From a checkpoint of a small contrastive image-text model.
Data: trained on photos of plants and fungi (iNaturalist), 14.4 epochs.
Rows from block 5 of the image encoder of a small contrastive image-text model, named by matrix and row number. Rows with one number within an expert belong to one neuron, the router's apart. Each number is 50 + 15 x the weight over its row's rms, rounded and kept within 0 to 99. All counts start at 0.
Before each expert's rows are labels from the 100 images, of 14848, where the router gives the expert most weight on average: "patch colour" is the nearest of a few named colours to the mean colour under the peak. Only what is clearly more common there than usual is listed. The data: photos of plants and fungi (iNaturalist).
# router: router (encoder.blocks.5.mlp.router.weight, 64x160, trained with AdamW), inputs 80-159
# up: expert up (encoder.blocks.5.mlp.up, 64x80x160), inputs 80-159
# down: expert down (encoder.blocks.5.mlp.down, 64x160x80, transposed), outputs 80-159

# expert 47
patch colour: grey
router.47:43 39 19 59 79 75 54 58 29 34 24 49 42 14 87 60 48 49 49 47 33 44 62 81 54 71 34 59 55 43 38 42 81 52 68 43 44 35 61 44 32 63 64 64 45 60 59 31 48 58 88 40 32 42 26 46 46 55 85 57 33 40 49 40 42 46 38 31 50 07 26 39 49 73 68 39 63 39 29 50
up.0:39 64 48 46 31 62 66 28 45 22 45 66 61 14 25 60 48 53 59 31 43 24 75 40 41 52 42 72 39 62 70 62 58 43 56 53 43 38 52 40 40 62 53 42 16 55 57 51 55 55 49 68 60 23 42 46 51 53 46 36 35 42 49 52 22 32 62 47 40 73 44 35 60 77 51 65 62 41 62 68
down.0:28 62 44 42 63 29 41 84 61 38 38 41 63 24 53 51 31 85 35 66 51 81 50 44 28 57 56 72 53 34 52 74 62 61 41 48 68 24 37 60 34 41 67 74 55 13 48 44 70 55 87 69 63 36 52 64 25 55 51 50 73 27 62 28 67 85 56 57 54 55 34 31 74 42 50 51 63 73 51 48
up.1:78 47 48 67 77 34 69 79 64 69 70 42 64 50 41 58 62 81 49 61 66 51 39 83 58 50 66 43 70 54 63 60 59 80 56 52 31 49 48 34 69 67 45 27 67 55 57 52 50 57 56 33 52 49 49 65 35 37 45 51 63 42 21 53 22 52 29 55 71 37 47 57 38 31 51 67 64 61 62 57
down.1:57 36 35 53 57 55 55 52 62 44 33 53 52 88 65 33 48 76 64 78 55 53 37 51 28 63 47 27 66 43 47 56 31 42 38 44 52 37 49 39 51 57 43 53 40 66 31 33 46 58 42 40 21 63 63 57 41 85 49 26 56 45 47 60 45 47 50 25 38 38 55 77 45 43 46 44 31 33 54 69
up.2:56 52 49 53 32 46 31 63 56 39 38 55 41 39 26 52 46 55 08 44 58 55 45 27 55 54 52 37 65 77 30 65 59 55 61 36 64 42 65 26 63 58 74 62 39 46 58 54 76 74 57 46 62 33 60 49 32 20 53 65 70 67 84 18 81 49 72 64 52 51 48 48 52 68 66 51 57 59 45 54
down.2:73 46 71 55 66 26 45 65 18 55 46 55 39 54 64 18 62 53 43 43 66 65 54 70 52 50 47 40 69 61 33 35 25 70 43 61 86 35 57 21 86 38 58 39 66 64 47 58 19 44 74 59 34 55 49 59 44 36 73 21 42 75 49 66 44 34 34 67 53 54 37 65 41 51 59 74 52 52 63 50
up.3:66 46 45 49 40 56 61 53 40 56 41 45 36 79 23 51 29 41 87 51 36 38 58 42 75 57 41 38 67 32 44 37 63 26 36 47 35 50 54 72 69 37 47 69 49 19 56 48 51 58 72 49 83 47 23 56 43 36 63 31 58 40 65 34 20 71 60 65 17 66 60 46 53 22 56 64 18 80 54 59
down.3:62 36 49 45 52 61 61 72 66 51 59 35 27 42 71 61 73 53 65 69 58 54 27 55 31 44 38 79 49 59 63 43 40 39 37 55 76 73 64 75 55 33 43 36 70 69 50 63 61 65 41 56 56 32 70 50 82 62 79 50 50 36 49 48 54 50 64 41 51 79 45 56 47 29 58 62 47 36 65 63

# expert 16
patch colour: grey
router.16:43 44 46 71 52 51 64 49 65 68 55 31 30 46 50 44 52 40 37 64 51 48 55 34 55 41 47 36 50 58 38 60 52 52 53 44 70 44 50 42 43 63 59 46 71 72 34 74 80 72 47 60 29 38 76 79 38 66 51 69 37 58 85 31 59 48 30 24 38 70 37 73 54 66 52 47 45 57 28 63
up.0:36 35 47 46 43 61 58 48 40 39 50 57 43 34 79 64 51 63 43 15 23 51 53 35 31 46 48 45 55 54 27 76 09 70 62 81 19 65 55 38 50 27 64 49 61 56 49 22 58 44 40 39 60 57 68 42 72 51 52 54 17 25 59 56 73 73 54 54 52 25 34 54 65 58 56 49 61 50 33 33
down.0:24 42 41 55 28 56 60 46 32 53 45 56 52 67 43 49 54 33 24 42 61 35 42 37 22 43 50 61 78 82 33 70 37 48 24 43 72 35 43 24 68 29 45 61 53 44 50 40 58 49 62 34 52 36 60 48 45 73 52 41 60 65 53 69 65 42 30 76 51 46 54 32 29 54 64 57 46 59 19 31
up.1:29 36 67 48 36 41 47 35 53 48 38 15 35 57 59 42 64 50 49 42 68 50 27 68 44 55 35 46 28 50 49 57 58 63 52 35 47 40 36 54 54 46 46 51 36 39 46 56 26 56 45 29 30 45 63 45 30 27 37 34 49 55 42 50 23 62 50 67 38 50 30 49 57 42 40 27 40 44 21 44
down.1:45 40 49 63 48 54 63 49 45 18 59 47 62 41 43 29 59 34 58 60 51 55 53 44 40 34 60 66 74 53 60 26 23 62 55 77 47 52 35 28 22 66 42 77 70 21 60 58 49 53 21 67 53 36 45 66 90 19 58 70 65 48 51 59 28 66 35 49 68 45 44 53 50 57 50 40 43 41 38 26
up.2:39 79 67 65 46 60 64 61 52 41 36 73 31 60 38 23 51 50 30 37 53 52 68 44 54 45 69 60 51 53 33 71 28 46 40 66 65 31 35 51 10 59 63 27 49 37 52 53 40 32 47 83 31 71 59 45 54 21 56 40 24 59 90 66 60 57 37 50 66 59 55 78 39 39 42 57 52 65 38 55
down.2:75 73 86 61 70 48 76 39 36 62 60 53 47 59 35 45 40 43 50 69 36 29 42 66 37 54 76 46 66 40 55 55 42 45 38 28 37 63 32 59 71 61 61 50 61 41 46 53 57 21 48 42 66 60 33 55 46 25 32 43 58 36 70 71 50 55 42 43 74 53 38 39 43 63 34 63 52 60 67 58
up.3:50 76 59 49 12 71 64 35 46 61 59 30 54 54 38 65 54 61 74 39 64 65 35 63 41 36 51 42 20 49 41 66 32 56 34 83 52 43 58 40 38 34 51 50 45 61 30 49 33 68 37 36 64 55 37 32 67 53 41 57 63 38 22 54 43 38 53 54 59 64 66 34 57 41 49 55 51 70 39 43
down.3:49 64 50 46 74 61 41 46 36 31 52 33 30 57 42 51 18 44 53 51 29 54 52 46 45 48 18 55 30 66 67 55 41 38 35 68 41 61 30 68 55 47 49 33 52 46 56 48 39 71 23 70 74 33 50 65 53 48 51 78 15 48 68 33 52 65 54 41 54 64 66 28 70 30 43 79 46 84 36 52

# expert 52
patch colour: black
router.52:50 67 58 46 37 44 41 44 37 52 40 40 31 25 37 56 46 60 54 32 33 69 48 69 25 56 55 24 40 68 49 41 66 25 28 42 73 50 35 76 65 49 58 54 62 86 52 46 54 60 46 73 37 47 60 55 48 63 27 64 54 47 53 60 50 48 55 60 56 35 64 51 17 04 50 38 44 58 35 58
up.0:68 23 36 59 51 86 58 51 42 61 56 53 38 48 60 38 68 42 49 36 67 70 37 68 57 58 69 54 55 59 36 51 60 60 51 44 28 53 26 64 54 85 49 42 54 63 47 53 50 38 78 36 36 38 41 61 66 61 30 75 59 58 45 45 58 54 76 40 58 60 46 44 39 55 63 52 61 59 75 58
down.0:45 35 59 64 42 50 45 25 38 38 68 55 58 43 62 64 53 20 34 39 40 42 69 57 74 62 74 29 38 59 51 48 77 78 32 45 69 43 67 56 74 36 61 41 29 61 41 49 34 53 48 46 78 37 18 47 56 69 30 71 53 62 28 38 68 58 52 32 75 58 62 59 67 71 41 49 48 61 35 39
up.1:52 42 58 73 78 22 50 10 47 57 64 44 54 39 34 59 53 48 76 72 52 72 66 45 81 37 67 52 68 44 34 41 34 30 43 68 56 36 40 55 63 58 57 65 32 53 29 39 68 63 43 66 46 41 44 26 82 37 53 55 57 49 51 58 41 51 58 39 46 43 17 40 46 54 61 48 34 61 41 45
down.1:66 44 39 61 34 33 39 47 37 41 66 38 49 78 55 69 68 67 61 44 33 75 57 52 37 43 05 74 53 49 75 46 66 55 50 46 53 72 41 45 52 60 53 51 70 60 37 30 32 48 43 68 41 47 34 36 31 66 35 52 48 43 30 68 56 39 38 59 86 66 42 46 54 46 45 51 58 54 58 68
up.2:40 46 71 52 27 69 50 47 18 62 38 46 86 41 38 75 54 30 54 42 76 37 47 24 48 60 41 37 55 65 35 39 06 33 43 43 63 38 30 46 60 51 40 53 39 40 26 41 39 61 53 50 39 51 60 70 53 53 59 48 47 77 69 45 33 55 51 65 50 60 54 55 49 67 74 43 47 42 55 32
down.2:58 53 55 33 44 46 53 37 53 39 66 66 49 28 38 49 54 33 43 51 57 54 77 70 74 61 43 39 39 19 42 70 52 39 34 38 53 51 69 60 49 51 47 55 31 34 41 74 13 30 25 42 25 60 20 39 43 39 53 53 31 59 32 28 36 64 56 67 56 47 49 43 53 72 31 31 57 39 29 33
up.3:34 18 64 58 42 53 46 28 72 39 70 57 37 59 59 64 41 42 63 41 18 35 39 48 48 26 42 65 41 34 14 55 40 68 52 57 57 33 53 52 42 30 43 28 31 63 28 58 43 65 93 53 50 14 44 39 42 67 59 38 64 55 57 20 43 53 52 40 51 38 39 73 41 37 65 55 59 62 45 54
down.3:41 51 78 86 40 42 79 36 84 39 56 29 55 56 57 36 49 30 39 82 28 21 44 54 47 70 47 19 38 28 70 56 36 54 54 22 45 50 57 52 67 40 34 25 54 64 47 76 39 51 18 48 54 57 79 32 56 56 40 62 33 59 61 61 22 35 44 30 43 64 32 38 52 41 32 48 67 54 28 40

# expert 26
patch colour: brown
router.26:50 57 33 48 54 54 52 71 36 68 51 41 38 50 50 15 38 61 47 59 50 42 51 42 58 65 49 41 20 24 53 71 43 53 48 62 74 33 42 45 55 56 23 48 44 43 68 68 43 84 40 46 32 42 45 75 48 25 64 22 63 46 69 53 28 75 53 54 57 51 57 71 42 47 50 48 74 67 40 58
up.0:58 57 34 41 95 50 46 70 60 36 61 88 56 81 58 50 74 60 47 41 84 49 51 56 57 67 92 58 56 43 26 58 54 37 49 53 51 36 58 62 23 32 62 41 65 53 58 76 43 52 80 40 49 30 45 44 44 58 57 48 46 47 45 78 52 49 63 37 47 56 68 39 67 67 58 50 60 76 19 43
down.0:28 20 29 24 59 44 47 52 32 46 46 54 57 56 18 69 52 47 92 52 46 50 71 84 66 60 46 07 67 48 71 56 41 50 53 45 67 71 59 54 37 22 39 44 59 44 44 43 57 67 53 71 44 41 55 30 38 36 47 57 48 46 30 68 46 69 32 76 38 39 76 49 40 41 22 42 42 28 29 26
up.1:31 36 69 64 34 48 46 34 37 80 50 62 39 59 45 56 43 38 44 36 44 49 55 35 40 58 33 71 40 50 53 63 35 74 44 38 29 69 60 49 27 40 47 34 42 68 35 40 63 49 61 47 18 45 45 39 72 43 64 52 65 39 70 52 24 31 34 36 55 31 84 30 45 67 77 37 24 66 35 57
down.1:36 47 64 65 77 32 55 25 43 22 51 50 43 74 72 49 33 36 30 40 45 33 39 52 64 21 63 51 56 14 58 46 46 57 45 50 41 32 85 56 26 42 58 64 52 31 50 27 38 43 59 22 41 64 35 15 51 28 45 35 45 44 76 73 92 61 22 46 34 27 51 42 50 72 27 52 73 37 58 48
up.2:64 21 59 57 63 51 29 20 46 38 18 46 64 28 73 47 27 81 16 51 38 70 55 43 29 17 41 35 38 23 52 45 55 49 54 55 45 51 43 36 69 52 58 14 69 46 48 41 52 64 40 54 68 55 59 82 57 48 37 36 35 57 61 24 75 35 71 57 39 52 47 53 27 53 60 45 35 39 30 39
down.2:47 28 40 54 58 53 36 53 53 43 57 63 28 28 52 67 40 50 79 69 60 46 51 68 45 40 67 36 54 64 28 47 48 53 62 53 49 48 81 66 37 37 75 51 35 50 36 69 67 75 54 53 76 51 43 50 47 29 36 45 00 60 45 54 40 37 37 59 30 45 54 43 73 58 31 35 49 25 65 60
up.3:26 78 50 42 74 48 44 18 55 36 79 43 58 17 61 64 48 43 50 61 45 73 35 36 45 48 48 51 70 57 62 56 48 57 35 41 55 37 64 45 30 39 29 31 52 42 43 40 42 45 39 33 39 51 59 40 69 62 38 69 96 27 80 59 28 44 76 65 60 71 52 58 57 47 50 52 40 47 66 60
down.3:55 59 63 39 43 53 42 46 62 59 28 59 64 39 95 62 46 29 62 50 36 12 64 46 59 52 45 57 67 34 72 37 18 47 65 55 70 34 64 69 40 04 40 70 58 46 34 34 44 30 84 52 65 37 78 57 55 73 16 47 40 25 68 60 42 39 44 57 35 43 62 61 46 49 68 40 56 53 63 57

# expert 6
patch colour: black
router.6:34 45 53 67 42 56 31 60 31 38 62 60 49 58 37 34 33 22 51 61 31 56 46 78 35 73 58 63 60 59 52 50 59 36 66 80 42 44 49 35 41 45 30 44 29 36 61 59 72 23 45 61 61 92 59 58 37 40 27 79 65 51 28 43 44 61 67 42 41 56 57 72 49 31 64 42 31 65 36 56
up.0:64 57 42 57 33 39 85 46 38 61 65 63 44 58 56 62 68 51 41 69 68 65 23 53 71 42 64 27 61 57 32 39 38 45 53 48 28 73 59 63 69 56 23 46 41 19 56 69 39 38 31 12 47 41 54 43 48 57 53 41 52 66 47 61 71 21 63 34 66 49 52 39 84 31 39 48 48 55 41 43
down.0:77 60 53 69 71 72 34 80 46 76 72 44 55 35 56 38 38 36 63 45 68 48 39 57 46 71 34 32 52 60 56 38 43 36 53 32 34 51 52 16 30 34 68 78 47 55 33 31 48 60 44 51 33 37 37 64 39 37 67 56 60 51 66 45 30 78 40 55 27 21 50 41 64 84 64 40 66 50 65 42
up.1:58 43 42 21 46 72 73 53 35 52 44 83 56 46 47 44 60 51 47 19 46 41 49 57 35 40 42 49 43 26 28 36 31 53 36 53 21 79 31 38 36 62 72 52 41 71 38 37 57 38 50 47 53 35 64 36 45 60 36 38 50 45 51 42 44 33 58 23 56 29 67 31 38 25 23 51 51 64 47 60
down.1:65 49 39 55 35 33 56 55 00 44 33 64 66 40 58 56 57 60 52 53 32 32 38 67 45 57 45 45 50 54 50 52 63 74 21 51 85 30 48 35 57 36 57 65 67 87 11 45 58 59 60 89 56 31 45 55 53 51 43 43 45 64 41 50 37 64 26 41 26 62 38 59 66 78 51 42 48 49 38 55
up.2:37 57 24 44 85 63 41 48 37 49 40 39 81 48 62 61 42 51 39 27 47 20 39 39 70 58 53 84 65 45 47 36 47 55 63 41 52 48 25 50 71 56 53 66 79 52 48 46 42 64 44 45 86 50 43 30 69 60 43 70 60 67 45 78 12 79 61 36 72 38 38 62 52 39 37 35 55 62 40 18
down.2:70 22 61 66 52 50 44 49 32 68 41 75 23 63 29 40 61 50 20 56 38 48 44 32 52 40 35 21 54 68 29 61 66 51 54 60 40 40 50 56 61 27 26 35 30 58 53 44 25 51 38 92 69 51 64 36 30 54 45 45 42 59 56 44 62 24 29 64 38 57 44 43 39 57 38 59 25 36 48 55
up.3:42 51 46 64 44 36 47 53 62 50 55 36 64 57 42 55 34 51 56 44 48 87 42 76 39 51 29 66 36 46 43 47 54 64 70 40 38 73 62 47 64 59 50 80 36 68 34 42 50 26 61 18 49 40 53 32 31 64 19 69 32 57 70 70 64 39 41 45 32 66 57 55 53 69 40 19 68 71 64 32
down.3:25 60 41 27 53 32 59 31 47 59 45 44 39 47 63 77 39 41 66 54 45 29 30 47 45 44 72 50 66 40 54 71 70 44 52 14 34 42 44 52 55 40 17 43 65 57 35 29 40 35 43 27 55 74 68 58 81 22 59 21 54 43 29 38 51 35 65 12 66 48 66 44 38 33 61 54 49 41 20 45

# expert 60
patch colour: grey
router.60:48 51 26 37 38 41 75 31 50 59 75 41 61 51 51 63 21 41 61 56 54 52 65 42 20 42 36 33 42 57 60 52 24 47 54 37 46 52 76 38 40 58 10 42 45 80 61 31 80 72 76 39 42 32 51 33 47 61 28 41 59 66 51 76 45 37 61 33 38 58 73 18 48 49 37 50 46 19 53 32
up.0:56 54 50 78 51 20 59 43 59 59 30 54 52 45 63 40 55 66 62 35 31 67 43 47 67 49 54 42 37 35 46 34 56 61 44 68 36 49 65 67 59 37 48 51 62 48 49 38 74 61 78 48 80 47 25 47 53 56 65 48 42 51 28 32 33 43 48 55 73 34 70 39 61 73 48 79 56 33 67 28
down.0:52 60 56 38 44 39 48 50 87 50 54 41 68 35 66 33 38 65 43 67 36 51 67 75 48 63 73 39 66 69 70 53 41 39 44 53 45 29 63 52 49 84 36 45 44 46 37 55 47 53 46 68 22 37 34 73 60 12 83 54 66 49 48 70 30 45 68 70 57 61 55 68 73 42 35 70 39 71 48 53
up.1:47 49 32 50 94 44 42 46 31 39 40 43 58 84 36 57 52 29 42 95 41 70 30 56 34 62 40 58 48 73 84 16 47 46 62 46 74 27 72 39 60 55 61 28 79 34 39 40 22 52 60 52 54 47 43 26 46 71 49 53 57 70 42 50 42 62 47 70 35 50 66 54 59 55 53 32 58 67 51 43
down.1:42 58 22 51 22 53 52 66 52 50 45 45 72 60 24 74 41 64 37 65 58 71 51 59 35 38 63 51 50 40 76 36 59 63 45 58 51 39 54 57 49 62 44 63 62 20 44 37 45 44 12 60 62 34 25 58 36 69 27 58 42 65 45 58 61 74 67 52 73 53 37 49 43 50 54 48 42 63 38 33
up.2:60 45 49 33 47 08 49 68 39 61 56 52 31 42 69 36 60 33 63 57 48 51 45 57 48 50 57 39 56 69 36 49 63 60 70 65 21 35 66 60 29 43 47 46 63 33 53 64 19 15 51 66 34 34 69 40 81 48 52 64 42 51 25 24 44 55 43 50 59 41 28 61 60 56 48 76 42 58 45 52
down.2:77 36 66 44 43 71 08 53 66 49 74 46 58 39 51 65 32 30 65 39 40 43 48 40 53 53 29 57 43 58 35 79 26 52 50 59 70 38 55 50 68 55 67 22 42 33 40 28 74 47 64 67 49 21 41 42 45 62 35 45 53 42 47 49 35 65 64 28 76 53 51 74 71 51 58 78 28 71 51 40
up.3:59 63 33 68 66 37 20 39 37 63 50 67 41 59 61 69 41 30 68 27 33 62 44 45 60 70 36 59 57 62 43 43 51 68 52 50 59 62 33 56 49 58 31 37 55 36 30 57 53 49 48 42 40 47 18 50 62 78 28 71 58 53 28 57 81 27 39 64 36 67 45 75 35 43 54 53 75 70 64 31
down.3:90 51 39 53 37 46 46 52 61 79 33 51 75 65 24 60 71 36 59 34 58 72 38 52 55 70 63 53 32 77 73 59 35 66 35 57 34 67 77 76 15 52 61 48 42 71 60 34 26 63 50 38 51 63 66 40 40 39 27 51 65 37 36 55 55 49 60 40 47 43 24 49 58 44 33 41 59 71 52 75

# expert 8
patch colour: black
router.8:60 48 52 54 85 56 46 43 49 44 60 78 44 78 69 56 60 44 87 50 50 39 21 59 54 35 45 27 36 54 27 48 67 55 47 66 65 34 12 37 14 58 47 52 61 51 59 66 42 47 30 58 60 37 43 47 55 56 74 50 33 45 57 34 47 32 76 55 66 27 54 50 55 44 81 45 04 63 33 44
up.0:44 25 55 49 50 58 37 64 37 52 63 66 46 99 51 33 55 48 21 79 79 27 55 69 64 78 52 37 44 28 60 38 63 53 50 45 86 35 57 58 53 54 64 52 39 40 27 46 74 32 46 59 54 60 55 34 72 48 51 51 34 70 70 68 34 51 68 69 42 73 43 53 65 56 44 73 45 33 26 54
down.0:46 33 59 30 54 28 28 56 22 34 33 56 37 57 48 57 45 27 31 46 31 47 77 51 55 26 31 31 75 65 51 39 45 51 51 81 51 54 52 45 62 41 58 77 35 69 27 80 39 68 42 48 47 59 30 59 76 63 38 71 26 64 41 38 64 34 57 46 55 62 43 61 71 58 35 56 36 49 31 53
up.1:70 46 38 42 69 65 53 73 34 62 34 50 60 55 73 66 50 50 17 44 61 47 25 35 20 60 56 40 40 53 55 33 18 77 53 16 54 64 42 36 65 61 65 35 53 70 32 63 51 64 55 51 33 51 59 72 44 60 49 28 41 45 61 46 51 28 51 65 43 24 53 59 25 42 36 89 62 62 58 32
down.1:46 72 40 55 36 46 36 43 56 54 54 46 34 47 22 60 69 25 49 46 45 31 56 68 38 38 56 37 48 49 50 65 64 49 69 45 49 62 44 81 58 50 61 37 58 33 52 39 46 71 39 56 41 24 68 56 90 74 40 64 43 46 24 92 61 57 52 53 35 72 54 24 48 37 52 46 28 82 50 40
up.2:65 38 61 40 56 58 68 26 72 28 42 50 36 32 48 52 52 44 66 53 33 85 43 75 63 37 34 61 43 54 62 39 46 52 16 25 55 64 66 20 23 33 23 41 50 43 75 52 59 58 26 52 34 58 31 45 48 44 70 39 49 67 43 37 47 53 33 71 50 34 29 32 51 51 42 47 63 55 65 45
down.2:58 56 51 58 68 51 49 21 79 43 59 72 69 56 45 64 51 70 35 71 45 29 20 30 49 55 35 50 46 54 39 65 38 29 69 57 41 55 57 41 79 52 29 39 61 35 50 69 48 62 66 55 68 53 32 72 46 37 51 46 75 47 62 28 25 60 72 48 62 42 35 36 71 45 41 40 69 41 52 67
up.3:22 48 41 36 31 57 57 39 45 36 69 47 32 60 67 45 65 56 48 68 42 76 43 49 26 65 27 32 61 50 54 30 42 70 69 42 55 71 40 62 55 57 63 49 32 58 60 72 47 37 28 59 66 59 53 75 23 58 49 36 33 41 62 54 65 38 30 32 24 45 62 67 23 47 26 67 25 74 64 44
down.3:27 59 56 73 63 54 47 23 38 47 40 66 43 50 74 31 56 40 33 46 50 43 30 58 52 56 48 62 66 40 47 39 26 48 45 62 37 60 65 66 27 42 54 54 77 34 74 55 63 58 55 43 46 29 61 61 30 56 25 62 36 42 46 51 74 51 78 61 42 56 69 28 49 44 69 60 67 68 40 75

# expert 62
patch colour: brown
router.62:50 43 51 61 46 61 59 34 50 42 38 70 52 35 61 53 67 73 57 49 48 61 63 36 36 53 50 50 51 61 64 00 57 34 29 64 66 63 41 63 55 66 39 67 72 60 40 14 50 11 63 63 29 40 42 50 28 58 63 53 53 55 44 56 59 49 60 48 71 42 35 24 76 59 26 53 62 48 36 57
up.0:57 46 35 87 65 35 44 55 41 41 66 28 26 61 52 63 48 43 39 33 57 53 36 69 49 33 50 43 60 63 99 54 60 30 53 52 36 59 58 26 53 50 58 60 57 62 54 47 55 64 50 43 41 60 67 39 46 94 43 46 61 55 82 40 56 28 57 70 57 61 53 53 53 62 33 70 27 60 56 47
down.0:47 35 54 60 60 27 55 64 46 45 46 46 62 51 41 47 62 69 92 72 56 57 84 30 38 47 53 55 71 59 41 42 26 22 47 20 61 26 53 54 47 34 62 32 36 32 55 35 34 45 53 48 51 39 60 50 62 51 43 73 72 50 53 63 29 40 70 67 58 40 45 54 60 81 53 59 61 79 45 38
up.1:38 73 61 73 28 33 51 63 80 74 68 51 31 56 33 75 29 53 81 49 47 52 51 42 38 57 56 69 63 26 31 69 47 29 62 57 33 36 47 61 59 61 60 61 32 51 65 48 35 22 41 34 53 61 51 56 30 54 37 43 56 48 41 77 46 64 14 38 65 44 58 37 53 47 30 58 65 48 53 39
down.1:31 30 62 42 43 64 45 63 47 44 49 39 52 68 46 43 24 26 49 59 40 18 58 64 63 77 55 84 37 63 40 65 36 47 61 36 51 67 58 43 75 63 66 60 78 49 25 58 25 64 42 27 61 24 56 56 63 50 50 39 71 39 75 15 45 42 50 95 50 46 30 57 40 33 57 27 59 75 27 54
up.2:54 75 43 61 69 43 43 62 56 27 56 53 41 78 50 29 46 58 71 14 49 73 62 46 56 75 52 52 56 75 40 28 55 65 29 68 33 31 50 28 65 63 66 34 42 66 69 53 49 51 50 61 72 61 64 38 56 53 89 66 26 17 54 67 68 63 59 48 38 35 63 54 51 58 62 47 51 86 47 51
down.2:57 31 40 76 52 78 67 52 36 70 59 34 50 28 50 40 71 41 56 45 29 43 75 38 55 42 39 60 51 59 25 41 31 33 29 86 33 41 54 72 43 48 40 37 45 40 63 44 78 41 58 42 66 44 37 39 57 14 64 49 95 35 27 41 51 62 64 40 71 51 58 49 61 46 76 78 75 48 22 58
up.3:52 61 14 45 65 56 66 51 44 61 41 34 63 67 76 62 62 52 45 60 52 22 62 57 32 59 66 71 66 56 40 47 76 64 36 71 39 49 70 61 63 29 46 25 35 76 58 28 51 61 65 46 56 42 61 52 50 36 62 66 41 58 61 36 78 79 41 51 46 54 28 27 81 54 36 63 74 58 77 54
down.3:56 49 72 39 22 64 43 61 47 66 30 49 58 32 45 20 75 27 43 25 75 64 24 40 28 55 77 38 39 65 40 31 50 53 22 32 36 43 55 64 43 71 52 48 64 54 57 48 42 79 50 40 59 58 24 44 69 25 63 73 38 39 62 40 33 55 58 63 44 41 64 36 69 37 59 39 58 48 75 35